python train.py --model="masked image model" --dataset="photos with spoken descriptions (Open Images, Localized Narratives)" --train_examples=203450 --image_size=32 --crop_scale_min=1 --horizontal_flip=true --translate=0.12 --color_jitter=0.2 --method="mae" --mask_ratio=0.6 --loss="mse" --encoder_arch="vit" --encoder_norm="layernorm" --encoder_norm_position="res_post" --encoder_activation="swiglu" --encoder_mlp_ratio=3 --encoder_head_dim=32 --encoder_fused_qkv=true --encoder_bias="none" --encoder_qk_norm=false --encoder_layer_scale_init=0.1 --encoder_parallel_block=false --encoder_inner_norm=false --encoder_drop_path=0.15 --encoder_patch_size=[4, 4] --encoder_layers=10 --encoder_width=128 --encoder_positions="learned" --decoder_width=128 --norm_pix_loss=false --decoder_layers=4 --init="trunc_normal_002" --optimizer="muon" --muon_scale="match_rms_adamw" --lr=0.0076 --momentum=0.9 --nesterov=true --orthogonalizer="newton_schulz_5" --adamw_lr_other_params=0.00081 --steps=12100 --batch_size=256 --epochs=15.2 --lr_schedule="cosine_restarts" --final_lr_fraction=0 --warmup_steps=360 --weight_decay=0.01 --adamw_weight_decay_other_params=0
Rows from block 9 of the encoder of a small masked image model, named by matrix and row number. Rows with one number belong to one neuron. Each number is 128 + 32 x the weight over its row's rms, rounded and kept within 0 to 255. All counts start at 0. After the name is the row's rms in percent of the matrix's.
After each neuron's rows are labels from the 100 images, of 14848, where the neuron reaches its largest size: "strongest on" is what is common among them. Only what is clearly more common there than usual is listed. The data: photos with spoken descriptions (Open Images, Localized Narratives).
# gate: MLP gate (encoder.blocks.9.mlp.gate.weight, 384x128), inputs 0-127
# fc1: MLP up (encoder.blocks.9.mlp.fc1.weight, 384x128), inputs 0-127
# fc2: MLP down (encoder.blocks.9.mlp.fc2.weight, 128x384, transposed), outputs 0-127

gate.369 012 [148 114 146 161 115 196 171 151  97 154 120 182  90  96 122 122  93 130 105 168 119 156 112 120  94 106 140 114 213 136 163 138 158 176 108 135 140 141 156 182 122 107 173 136  88 166 162 212 167 110 112 132 130  94  92 174 105 135 127 163 153 134 132 123  98 186 158 141 166 120 136 128 146  89 118 217  97  93 142 132 140 130  78  87 162 145 156 103 104 106 157 116 102 135 103 138 101 150 124 159 151 180 162 149 136 116  94 144 116 137 167  66 174 109 143 125 161 196  94 100 142 123 136 130 228 170 129 173]
fc1.369 018 [120 127 132  85 187  81 135 110 121 124  44 119  97 120 111  98 141 133 110  74 119 126 149 142  83 136 120 111  61 138 149 103 113 159 155 104 120 100 109  73 106  80 139 109  91  68 152 117  80  72  73 119 147  66 105 114  99  91 107  75 163 127 150 132  97  60 157 110 117 104  88 100 148 127 141 106 151  87 141 120  72 127 129  78 119  94 131 138 133  78 137 116  97 118 137  87 153 130  93  86 121 157 142 124 149 120 128 107  98 119  58  92 103 173 140 135  88  84  98  96  87  71 115 146 108 135  88  26]
fc2.369 016 [145 105 147 117 177  65 103 139 163 160  47 144 122 123 131 137 176 132 126  78 121 102 117 141 126 169 127 121  63 167 149 118  53  90 175 127  97 124 139  79 150 125 135  99 107 121 138 101 104 100 121 139 160 114 145 133 122  99 178  83  92 143 144 168 122  76 164 103 149 158 112 116 150 169 153 142 145  96 171 121 150 147 147  73 146  74 129 178 139 146 104 110 117 127 138 114 169 134  86 140 127 155 205 131 158 136 121 155  77 146  70 136 159 168 160 158  73  40  89 105 126 125 150 196  82 142 111  63]
strongest on: text has "text"; text has "white"

gate.121 074 [138 151 108 157  85 123 118 113 111 138  98 116 105 140 158 104 126 142 100 111 113  97 188  82  93  43 122  42 133 112 148 118 106  92  85  72  33 118 153 152 120 175 173 137 115 130 153  84 126 113 205 130 120 113 155 130 104 120 109 204  95 131 107 120 116 117 145 133 141 158 161 109 155  77  67 155 123 140  87 109 120  90 110 111 177 177 123 103 100 168  95 122 115  78 126 115 106 157 146 139 121 171 166  95  48 160  77 146 130 114 133 108 126 100 137 114 202 117 135 151 118 148  66 171 144  98 130 136]
fc1.121 078 [ 83  67 148  83 151 142 122 142 128 194 148 147 111 130  79 136 160 159  85 122 164 198 124 140 127 165 176 164 165 112 122 124 181 182 160 134 203 128 111  78 111  98  41 155 163 147  56 141 125 106  88 119 114 138  74 123 136  83 141 130  64 176 166 122  94 136 145 128 128 103 113 152  88 151 125 139 138  92 191 136 136 150 145 132 101  48 130 145 126 104 159 107 207 135 120 146 140 129 118 166  72  89 101 144 200  87 105  90 124 139 121 101 133 137 150 148 115 124 138 112 128 103 172 110 113 129 158 138]
fc2.121 067 [131 158 103  87  95 101 105 133 128  79  83 131 154 146 179 113 159 135 120 142 152  96 118  81 170  41 123 110 108  93 140 125 154 139 134  80  60  43 152 168 121 123 170 163 115 137  92 150  70 106 183 148 138 144 188 100 157 138 123 145 105  99 152 112 110  88  89 154 172 156 167 183 106  79 157 109 136 143 103 126  91 128  92 157 112 144 156 129 107 127 100 102 125 129 123 113 166 207 145 128 133 161 173  81 139 158 106 123 129 129 126 153 103  84 176 123 144 123  84 116 173 113 134 220 189 151  93 150]
strongest on: text has "blue"

gate.373 087 [172 120  97 123 172  78  81  69  93 163 104 142 144 163 149 124 196 166 143 185 122 182 116  61 178  91  94 146 126 127 114 130 171 147  87 129 129 150 144 118 113 114 104 126 122 164  78 106 137 161 124  96 128 165 132 137 117 137  91 144 132  82 192 140 189 116  74 139 131 192 104 104 154  90 104 144 168 164 117 118 103 118 122 147  97  78 182 121  89 179 132 136  89 153  99 138 203  92  95 105 165 129 151  77 108 123 103 121 141 120 142 119  85 135 173 115 200 133 182 110 114 166  85 144 120 113  67 150]
fc1.373 097 [ 87 145 182 109 107 164 154 176 161 106 113  97 106 128  75 127 126  98 110  90 101 100 168 192 104 140 157 142 148 144 171 128  94 104 161 172 111  91 148  83 138 128 161 165  70 142 186 174 138 145 105 145 149  93 118 108 156 136 167 117  88 129  89 140 100 125 171 100 102 138 140 161  96 139 156  80  95 124 129 109 174 162 136 140 139 177  85 115 191 101 123 161 120  93 199 150  61 133 149 136 113 108 115 200 127 102 154 155  73 164 150 133 134 114  88 175  82 123  87 135 110  96 152 140  89 164 183  53]
fc2.373 077 [164 178  70 104 129 102  87 162 130 101 104  79 159 128 161 122 123 140 127 136 155 162  99 172 161 135 144 104 153 105 170 211 128 141 110  94 111  71 132  71  61 111 124 150 120  99 122 131  75 119 113  97 165 127  97 136  64 161 108 125 113 104  93 136 153 122 115 132 167  88 105 101  91 119 182 123 188 120  90 120 123 121 113 199 126  92 198 140 164 100 148 122  84 121 106 150 133 234 123 129  60 129 134 131 137  81 150 158 136 151 183 109 137  82 115 129 164 208 111 117 138 146 140 130 166 143 145 121]
strongest on: text has "sky"; text has "trees"; text has "buildings"; text has "poles"

gate.145 021 [103 101 116 159 101 111 123  82 108  56  91 100 106 137 105  72 208 103 114  80 150 144 114 136 159 113 129 132  70 133 124 114 114 131 105 140 145 168  56 157  99 100 109 138  98  69 127 132 141 144 135 105 153  99 125 125 131 146  81  75 110 103 139  60 142 149  97 121 115  88 181 166 109 105 118  81 105  82  95 100  95 124 154 113 136 116 133  71 122  74 191 140 110 142 202  98  70 146  74  87 110 122 109 121 201 129 180  93  86 150 126 116 131 106 164 105 108  99 126 160 191 109 185 124 127 113 113  99]
fc1.145 019 [ 95 101 157 105  92 100 106 140 139 115 119 111  84 116  96  92 188  81  99 106 142 142 112 167 111  93 100 124  97 144 127 107 129 125 156 157  94  90 108 124 128 118  73 124 122 109 160  83 132  97 131 129 150 144 148 171  55 169 101  48  94 118 125  91 122 140 121 128 156  96 141 122  93 135 107 124  59  65 139  72 155 131 146 169 110 144 125  86 101  44 163 146 115 155 128  95  53 105  65  89  81 141 108 110 134 100 107  77  87 158 104 108 154  83 107 146 103 107 164 123 137 123 188 170 134 157 185  57]
fc2.145 016 [106 108 134 140 175 108 109 130 116 115 128 153 181 108 157 117  82 188 154 176  93  96 112 145  94 114 105 156 152 158  82  76  83 172 117 123 120  77 127  99  82 168 122  84 134 134 142  82  97 136 129 126 165 105 101 172  72 116 150 179 132 165  80 155 178 131 140 118  73 165  64 117 152 131 144 134 205  93  94 120  74 110 136 101 136 130 141 171 101  77 116 154 184 130 104 174 125 124 127 157 159  85 105 124  39 127 146 133 124 175 129 156  78 153 136 124 182 159 153 197 144  92 130 178 158 130 139 127]
strongest on: text has "text"

gate.138 031 [137  95 113 110 114  94 122 123  79 165 107 123 105 119 142  96  97 123 147 131 151 150 125  96  86 132 115  88  65 108 101 125 113 156 118  90  96 115 106 124 138  92  92 141  47 101  78 121 111 120 112 102  76  26 114  83 117 145  77  98 135 148 128 102 137  78  92  75  99  94 109 103 142 144  70 113 168 118  71 146  87 147 104 146 103 132  72 115  80  62 100 143  94  92 115  86 142  86 117 100 143 118  93  92 145  98 126  85 135 102  98 109 162 107 106  99  91 109  74 127  95 101  89  77  99 115  49  80]
fc1.138 028 [158 165  96  94 214 113 136 193 157  98 142 125 155 169 154 160 138 128 160 121 176 104 149 181 169 155 117 157 119 144 127 141 132 128 116 131 174 139 108 152 113 144 128 142 109 127 204 181 155 162 121 104 183 175 173 162 104 155 174 158 143  58 131 100 193 159 144 109 148 109 163 131 104 120 140 126 124 119 104 115 153 166 169 151 128 137 229  78 128 113 116 146 163 191 200 151 138 139 143  96 123 139 147 191 115 148 134 104  75 158 119 181 110 124 146 103 131 142 202 138 163 159 137 156 141 112 149 153]
fc2.138 030 [107 196 136  94 152 145 146 157 163 102 119 134 159 131  79 155 101 138 115  82 120  68 130  89 134 127  91 170 163 121 121 121 111 172 117 173 171 110  74 101  99 113 119  69 152 127 145 136 120 153 126 105 154 149 154 144 144 130 144 204 149  79 123 142 138 164 120 146 104 151 122 124 113  76 141 130  76  92 129  59  63 119 128  94  76 116 191 110 126  93  87 121 123 178 157 172 144 148  96 111 117 133 154 181  63 165 127 162 119 168 158 168  61 127 139 120 210 143 192 166 143 108 123 128 158  74 144 164]
strongest on: text has "text"

gate.310 051 [181 116 160 110 125  93 102 130  79 104 127 108 144 163 118  97 104 115 127 124  79 123 120 157 122  89 143 147  87 158 102 157 112 189 113  98  61 134 113 127 168 118 104 135  31 122  95  61 135 114 124 147 109 164 135 154 105 118 159 125  75  62 130  36 182 139  73  78 119 130  85  95 178 153 110 102 130 112 158 128 104 163 152 113  76 131 129  95 142  55 102 126  92 127 197 151 126 144  74 133 153  83 152 158 123 126 165 128 109 141 148 105 105  82 113 104 111 125 168 146 125 124 113 200 147 139 154  74]
fc1.310 054 [107 137  89 139 110 171 139 145 188 168 149 148 135  91 130 151 128 143 131 155 170 139 115 119 110 167 132  82 165 103 168 128 140  94 151 156 162 117 152 157  90 177 161 105 207 108 155 169 130 143 136 142 140  99 138 131 161 138  93 148 162 193 150 223  80 122 189 172 125 137 158 175 108 102 165 147 135 117 110 132 153 103 113 142 182 113 135 177 135 206 172 143 154 112  59 133 109 111 160 114  90 207 130  83 164 166 131 120 162 109 129 110 166 185 171 170 120 119  94 113 144 155 111  88 110 101 128 180]
fc2.310 050 [100  83 127 119 133  39 101 113  91 166 153 134 108 137 112 112 180 100 152 110 150 136 143 119 170 117 139 136 150 167  79 110 120 105  94  88 121 102 127 116 141  99 189 123  66 169 163 186 144 128 129 103 154 117 157  75 156 100 178 141 140 154 107 142 148  85  96  92 153 148  95 153 147 142  68 121  82 142 115 229 192 132 100 167 116 144 126 187  58 101 144  82  95 154 140 104  99 144 126 157 125  98 150 154 132 193 125 103 104 138 102 116 130  82 134 181  95 211 134 103 139 103 120 135 136 140 167  96]
strongest on: text has "text"

gate.318 042 [ 88 156 147  97 109 116 134 130 145 112  86 134 104 113  58 163 176  62 129  79 138 152  88 143 137 102 104 151 159 126 160 170 109 139 154 126 175  50 138 136 148 147 102 167 132 100 149  79 112 120  49 105 166 158 191  97 164 147 123 191 127 165 180 164 136 121 174 131  84 164 133 151 108 147  85 128 169 105 132 113 179 117 135 146 118 109 156 165 126 121 172  83 108 132 121 159 165 151 140 127 112 136  35 164 118 188 149  85 132 103  95 187 147 104 170 125 110 130 139  58 148 125 110 145 137 128 149 183]
fc1.318 037 [122  87 131 134 126  65 102 114 102 104 139  95 159 128 146 107 158 120 131 167 106 115 161 195  81  77 182 136  18 155 123 150 124 132 113  94 156 140 122 146 119  58 114 146 139  63 120 116 133 164  78 141 139 113  91 132  61 133  75  61 117  97 119 122 100 179 163 171 161 103 137 108 176 158 213 131 159  99 129 126 125 119 127 141 122  85  81  63 133 125 112 139 139  55 176 115 155 120 105 126 110 133 167 135 134 148 146  79 103 182 113  71 119 109  99  88 126 164 133 127 133 109 137 138 109 161 134  92]
fc2.318 075 [171  83 118 120  76  92 108 132 150 165 150 131 114 143 109 116 131  69 156 132 195 130 137 142 101  65 145 118 112 126 179 158 114 104 130 165 107  64 156 127 114  79 146 180 114 171  96 158 141 160 132 157 127 142 181  93 185 125 154 141 106 146 126 151  59 120 113 143 185  97 158 146 129 146 127 115  92 139 190  90 172 139  95 135 153 143 100 185  88 145 120 106  80 123 105 114 138 152 141 139 113 110 186  93 123 141 148 136 162  81 167  92 193 128 136 123  69  44 145  67 161 143 148  79 118  90 110  68]
strongest on: text has "wall"

gate.26 139 [134 131 113 159 129 112 150 124 137 132 144 120 148 133 135 107 103 166 178 153 119 128  80 137 108 141 158 161 125 133 104 178  96 129 126 178 156 113 144 169 107 119 147 173 159  53 142 131 125 166  31  95 130  75 138  91 125 144  71 115 171 147 166 175  91 121  92 208 166 121  90 110 147 163 154 142 172 141 135 160  94 121 115 141 115 112 139 130 129 152 185  91 103 149 161 140 105 199 183  95 102 126  79 120 159 156 143  84 123 155  90  90 101 168 195 140 120  14 107 132 160 100 141 165 119 150 134 107]
fc1.26 140 [131 127 110 147  97 114 149 122 138 134 140 121 148 122 134 101 104 170 171 123 122 113  98 143 108 131 176 144 121 133 114 167  92 139 117 202 153 118 147 152  93 109 151 177 154  48 136 121 121 169  32 100 109  80 143 120 113 145  91 115 156 137 162 176  99 130  79 185 188 110 102 113 139 170 144 136 157 128 142 163  84 129 124 146 127 121 133 139 118 146 206  84 106 138 162 150 104 205 185  84 103 104  70 105 168 126 153 100 111 152  99 110  96 158 195 139 111  29 108 122 181  92 145 159 123 161 144  96]
fc2.26 166 [162  97  98  83 127  85 133 125  82 115  90 161 166 128 130 138 173 120 163  73  89  97 160 145  89 166  96 133 157 139 115 119 155 166 129 103  79 125  89  88 169 168  78 105 112 146 125 179 135 146 193 128 147 119 151 132 133 120 183 118 127 108  92 157 145 100 128  66 156 123 150 161  69 114 121 120  88 122  84 123 125  90 139 153  83 135 163 136 133 118  82 139 129 170 126 167 160 133  63  98 171 113 141 120 138  76 150 167  89 110 134 182 132 120 112 112 194 255 137 116 109 131 113 145 173 112  90 181]
strongest on: text has "wall"

gate.287 014 [152 107 115 170 132 212 138 100 105 148  81 166 141  93 146 109 141 100 135 125 101 139 112 131 103 135 111 127 105 107  84 114 175 122 118 141 142 125 110  43 125 103  99 118 182  87 128 165  74 185 111 177 131 132 133 103  98  88 121  74 144  89  90  87  69 149 101 166 102  83 135 127  91  45 110 111 128 137 124  95 163  53 136 144  92 104 110  66  72  71 171 135  86 101 153 186 143 146 163 149 171  99 155 123 119 128 120 179 139 129 140 109 175 117 138 139 113 118 133 151 102 210 114 133 108  94 111 162]
fc1.287 016 [ 75 146 145 112 132  35 111 114 131 115 135 108 128 162 130 187 118 142 110 126 129 128 138 103 142  81 125 111  92 189 127 112  38 148 126 132 127 145 122 154 151 146 123 143  83 171 114 105 146  52 132  73 134 131  63 145 161 141 127 189 124 153 129 164 179  93 163 132 129 156  99 119 174 195 134 162 157 131 148 146 112 178 127  96 163 146 142 157 183 114  91  95 148 158  80  44 112  89  75 112  85 133  92 132 156 119 140  61  91 103 119 127  94 124 123 129 152 136 102 102 132  52 117 105 145 126 122  72]
fc2.287 014 [155 129 124 106 147 210 155 168 114 122  86 151 171 141 164 175  91 111 129 115 104  89 104 157  91 168  91  95 108 126 101 170 138 114 144  84  96 137 163  71 127 127 139 109 101  59 143  99 140 201 155 134 127 128 146 161  69 143 154 110 149 125 141 160  98 148  81 149 123  90  87 144  89  48 107 122 128 149 169 112 137  90 156  91 125 131 144  93 144 194 198 168 104 132 176 143 116 146 173 120 132 144 109 159 165  72  94 129 111 105 175 110 141 140 116 136  71 139 194 200 122 126 100 110  72 163 119 123]
strongest on: text has "text"

gate.358 198 [ 61 104 138 108 111 107 190 161 135 135 147 118 131 156  73 117 129 163 141 110  87 157 169 184 133  86 179 185 190 120  93 122 131 103 125 142 144 112  99 159 175 148 114 169 156  79 109 128 121 130  64 169  38 119 141 150 101 103 147 156 156 112  79 143 132 129 115 103 107 111 129  48 116 155 103 146 170 128 146 147 124 111 145  46  71 101 153 107 161 144 142 172  92 128  40 142  96 133 108 106 113 102 163 150 155 126 125  85  79 130 138 115  89  78 132 138 174 141 174 116  97 140 118 100 169 107 123  87]
fc1.358 221 [ 41  90 177  61 105  50 196 170 111 109 136 137 122 136  89 145 135 155 131  98  88 109 162 163 157  96 177 192 147 161  99 108  98 102 100 125 145 145 108 146 136 100 133 141 130 107 146  86 127 150  72 207  92 132 175 149  85 110 157 124 186 151  80 139 119 128 108 120 109 132 114  74 124 151 125 159 156 143 140 121  99  74 125  89  75 157 150 108 129 170 184 111 114 117  72 109 112 137 113 120  91 123 182 161 144 100 118  96  81  92 125 128 130 100 100 180 177 141 172 127 118 140 116  80 173 105 116 106]
fc2.358 210 [ 85 185 135 136 150  75 154 148 189 118 116 130 120 121 149 160  48 109 147 119 101 123 144 113 145 153 198  78 108 138  98 172 110  94 109 122 116 199 135 110 153 124 151 115 123 129 145 181 137 116 157 149  92 123 149 106 153 128 115 125 171 127  58 219 135 141 167 110 139 119 132 126 150 133  73 158 149 168 125 126 132  79 107  88 137 131  46  98 106 152 107  75 144 118 112  65 164 111 106 188 139 162  89 162 177 160 131 182 162  92  89 116 125 119 109 136 116 125 160  91 117 169 106  72 161  70 108  94]
strongest on: text has "table"

gate.193 017 [128 160  47  57 113 110 114 128  74 120  81 111 134 114 131  92 169 135 115 191 103 122  81  96 189  84 112 148 125  75 148  80 115  83 166 132 134 121 136  99 152 146  92 172 136 145 134 172 113 183 146 102  85 131 101 135 193 100  92 163 137 101 136  73 139 120 134 123 118 124  86 161 121 134  96  73 109 137 141 118  68 137 150 126 130 133 143 197 147 156  75 125 177 153 148 120 129 177 108 134 167 127 117 120 144 194 110  97 126 177 146 121 120 168 140  62 126 122  46 148 150 164 148 170  74 169 127 122]
fc1.193 019 [123 120 145 193 101 191  83  97 148 140 134 159 106 124 167 126  86 150  91  72 142 126 186 108  46 132 177 173 181 114  89 159 158 152  87 121 101 152 100 143 141  90 114 129 113 161 131 117 112 133 112 148 152  61 143  97  76 123 129 158 125 165  43 174 103 145 114 136 155 117 206 152 155 122 123 179 151 115 113 120 151 123  99 102 150 124  61 123 114 105 166 114  87 107 112 165 111  95 133 123 136 144 160 110 119  75 112 161 108  91  95  73 139 119 107 127 160 158 165 104 103  99 111  57 170 146  63 146]
fc2.193 017 [134 145 115 122  94 158  42 114 144 124 107 117 104 146 168 150 142 111 121 129 133 157 120 152 121 139 171 138 139  94  83 128 165  56 105 104  67 144 133 137 118 112 109 133 180 160  95 150 124 107 130 162 144  88 119  54 104 118 124 208 143 170 126 146 119 111 124  93 131 101 171 176 155 147 147 122 128 162 106 113 101 134 132 103 143 133  77 142 111 193 163 173 193  89 137 131 134 161 151 133 188 146 118  73 130 127 113 114  95  89 149  40 124 139 156  66 135 210 140 119 167 119 115 145 119 222  79 114]
strongest on: text has "black"

gate.47 051 [ 98  96 176 181 157  76 122  94 101 131 147 170 126 100  88 211  88  97 118 141  53 122 112 185  76  89 123 134  49 126  82  98 130 181 137 105 112 176 122  93  96 155 114 167 205 115 120 129  90 118 117 144 162 120 137 138 133 140 154 116 109 143 115 159 162 134 160 130 100  92 117  88 102  95 150 166  81 152  99  61 166 145 142 132 139 126  88  95 119  85 150 110 118 133 164 130 163 142  79 197 156 166 106 156 140 164 149 130 119 175  72 104 117 186 136  88 143 132 150 108 168 149 153 130 128 132 180 148]
fc1.47 052 [114  89 158 131 131  86  83  98 103 153 127 145 113 104  82 179  63 110  82 174  68 103 157 137  75 109 159 171  43 120 111  81 153 148 145  92  95 144 142  79  76 185 122 168 166 131  82 146 109  76 118 155 160 144 128 174  92 163 118 102 106 104 102 141 131 155 136 164 131 105 153  79 101 116 160 162 122 149 100  65 180 119 169 127  97 135  85  82 140  89 135 110 149 109 127 117 184 150  74 216 164 163 119 160 132 143 139 114 152 184  82 134 167 129 136  94 153 123 123 110 124 149 139 117 157 136 141 132]
fc2.47 048 [164 144 195 173 110 172 161 107 153  97 152 131 109  73 177 143 163 150 148 170 137 139 112  46 116 130  97 119 169  68 132 117 154  96 132 148 145 143 102 114 170 150 187 145  86  70  78 147 106 164 110 116  68 178 129 102  82 120 126  70 112 122 161 127  94 133 154 111 107 138  99 185  57 162 162 183 138 123 113  89 122  87 135 111 142 107 155 107 198 152  81 105 125 159 114  96  94 120 178 138 138 100 134 100  95 109  95 180 182 122 146 158 114 150 145  74 115 108 155 118 170 187 115 144 109 110 124 114]
strongest on: text has "white"

gate.177 111 [121 153 148 149  85 123 111  85 105 198 124 106 102 128 163 169 191 154  82  99 130  64 202 107 120  79 119 102 109 142 106 126 135 109 132  99  67 141 108 134 146 173 179 115  83 138 136 108 132 111 186 101 113 108 192 117 123  82 107 157 127  41 164  48 107 135 142 164 135 160 125 120 135 131  91 143 107 177 100 131 136  91 138  86 131 206 114  99 129 158 135 124  70 114 137 128 106 140 140 141 167 157 151  62 114 156 114 125 155 114 196 172 163  57 110 110 135 119 108 141 142 131  77 135 173 113 130 124]
fc1.177 126 [144  93  96 110 151 134 133 150 170  94 110 161 136 126 104  68  75 153 180 155 128 198  71 128 101 167 169 167 126 117 118 102 113 169 158 155 161  89 141 136 103  73  85 153 174 115 118 146 110 147  87 159 167 147  68 157 133 153 132 111 107 192  96 194 126  86 123  98 136 123 129 131 129 119 156 160 190  71 145 136 127 145 103 148 115  33 117 148 136 112 143  99 203 157 131 145 147 147 104 136 112 122  91 195 164 109 131 124 118 118  75 109 100 221 155 133 120 123 144 138 126 104 194 135  87 145 116 123]
fc2.177 106 [132 135 140 166  83 134 126 128 131 111 113 147  95 154 172 141 176 106 124 105 133 107 119 118 109  86 144 138 121 115  94 113 170  97 186  61  48 130 150 135 174  97 149 147  85 115  87 142 101 109 147 106 136 117 139 133 150 139 112 133 138  52 169 143 118  67 102 148 167 178 144 119  69  55 143  89  91 151  88 112 102 140 111 118 121 176 194 144 112 170 110 121 134 125 110 192 127 131 122  91  92 183 130  90 117 217 118 115 127 143 106 131 115  92 163 119 167 150 145 130 212 106 104 174 208 116 133 169]
strongest on: text has "blue"

gate.20 014 [123 189  87 111 126 157 162 166 131 100 180 166 113 114 139 157 138 180 114 117 123 146 123  99 172 193 154 118 182 127 173 141 143 143  76 106 183 111 127 100 154  65 143 110 125 194 168 180 133  91 184 203 183 171 117 127 140 128 159 114 173 130 144 162 152 177 126 162 115 174 115 144 134 136 175 119 178 164 150 125 163 128  95  71  94 104 142 126 160 179 135 157 109 143  92 138 154 135 138 120 134 133 140  95 124 126 103 217 166 102 141 159 178 197 122 148 126 151 141 169 122 177 118  98 148 109 167 144]
fc1.20 012 [138  79 123 130 136 181 126 117 149 185 133 137 181 120  99 112 164 138 142 151 118 147 160 152 166 161 140 171 129 136  89 155 147  64 169 185 114 114 190 168 149 151 141 154 236  67  75  98 131 116 111 129  98  89 108 130 140 141 101 143 122 215 113 155 112  62 180 134 156 124 150 148 119 144 122 152 119 113  65 107 122 120 132 135 192 163 152 144 130 151 101 128 128 128 107 127 127 165 130 141 154 162 151 136 129 184 140 108  82 196 163 123 114 118 201 152 162 131  92  73 131  96 126 140 100 163  63 137]
fc2.20 012 [112 166 138  81 162 180 186 162 146  47 154 179 139  93 140 181 130 123 117 146  94 154 150  62 114 109 128 174 153 137 108 152  71 126 168 111 189 148 154  71 150 136 144  93 155  70 120 147 198  63 129 113  96 116 120 140  87 161 129 174 118  84 117 123 114 125  68 130 176 198 129 107 195 157 156  94 141 110 113  61  88 101 123  68 132 120 140 102 166  98 127 147 128 149 133  89 125 114 151 101 117 120 119 153 138 123  94 111  86 184 108 108 102 124 108 137 192 141 109 173 140 124 115 155 118 120 162 130]
strongest on: text has "text"

gate.134 051 [134 124  89 103 107  77  95 116  85 101 100 142 161 157  44  96 154 146 117 139 110  98 151 166 168 121 101 163  65 157 125 123 158 180  70 151 116 163 131 151 151 153 117 187  75  69 152  73 121 120 105 136 120 144  95 113  64 104 149 136 110  74 110  72 168 157  89  87  81  69 104 111 189 176 153 153 151  72 110 135 124 131 133 118  91 131 147 146 151  86 141 154 139 156 157 133 123 123  61 131 115 101 149 126 115 125 149  89 121 118 117 111 102  45  90  80  98 150 172 130  82 116 170 135 104 107 154 141]
fc1.134 051 [169 100 113  87 113  98 102 107  97 149 124 107 120 115 109 105 197 124 108 135 125 127 136 151 125 104 124  75  66 149 130 145  95 144 111  85 133  99  95  83 142  76  98 159  87 153 101  94 116 130 130 124 137 195 110 155  59  99 135 120  80  65 140  61 142 148  83 106 134  80  81 105  98 132 137  98 144  93 123 117 107  94 167 117 101 130 104 162 152  44 115 127 150 151 161 131 123 165  47 132 146  45  72  94 114  55 121 113 100 171 125 150 118 100 128  81 140 104 125 143  97  73 151 181 110 130 104 100]
fc2.134 042 [143 156 185 105 133 200 115 113 141  62  95  81 154 132 125 106  75 170 124 130 120  84 136 133  66 140 134 137 104 102 136 116 104 188 130 178 147 152 117 129 126 173  78 102 117 101  71  78 131 171 112 124 148  99  87 176 109 115  71 113 136 124 127  79  99 104 152 151  97 129 123 118 179 123 186 132 157 130 159  95  46 132 147 153  59 114 149  97 174 144  96 167 196 129 125 150 124 142 147 105 147 125 117 150  90 135 146 167 117 139 167 139  85 169 137  86 181  69 144 168 126 112  66 142 140 144  71 155]
strongest on: text has "text"

gate.320 096 [133 131  91 118 162 199 137 120 178 148  92  66 104 160 180 160 120 118 149 175 137 168 164 163 176 117 124 100 128 129  82 152 107 127  97 113  68 167 105 110 173 136 124 119 140 205 122 123 189 121 136 165 145 146 120 129 166  55 110 133 166 174 169 117 101 154 138 117 111 112 118 123 149 110 185 157 101 157 175 141 135 113 158 199 172 130  96 138 124 130 157  97 127  93 146 137 173 134  93  83  98 170 203 106  78  81 141 158 190 172 177  69 154 119 128 125 114 124 150 151 127 138 113 122  75 142 142 173]
fc1.320 110 [109 154 130 112 102 128  97 128 102 170 129 106  95 150 121  91 114  59 176 150 119 141 132 153 104 114  55  65  76 154 110 152 109 181 126  52 137  62 153 138 100 131 114 134  69 146 111  89 152 122 193 109 150 163 174 134  97 195 134  93  86  57  81  62 151 153 168 106 184 117 118  63 106  81  89 126 132 105 113 165 151 141 148 141 107  91 141 128 122 129 136 173 150 129 105 105 153  95  66 153 135  84 162 171 121  91  97 125 138  94 148 144 129  99 102 132 121 142 135 137  79 146  94 156 178 112 118 145]
fc2.320 071 [100  89 139 126 148  93 109 142 149 136 117 115  98 177  97 106 109 110  99  80 197  52 142 147 152 186 120 124 147 150 148  75 165  59  88 172 163  88 158 149 170 216 159 160 172 114 152 151  95 186  76  96  77 170 131  99 169  88 125 157  99 147 116 130 100 122 104 142 119  99 106 113 103 145 163 133 132 110 108  94 150 117 114 141 140 167 177 138  95 155 110 145 101  74 110  61 136 173 171 146 160 142  66 113 166 130  98 137 135  95 147 139 167  85 163  95  88 132 133 111  99 182 151  99 156 132 144 120]
strongest on: text has "white"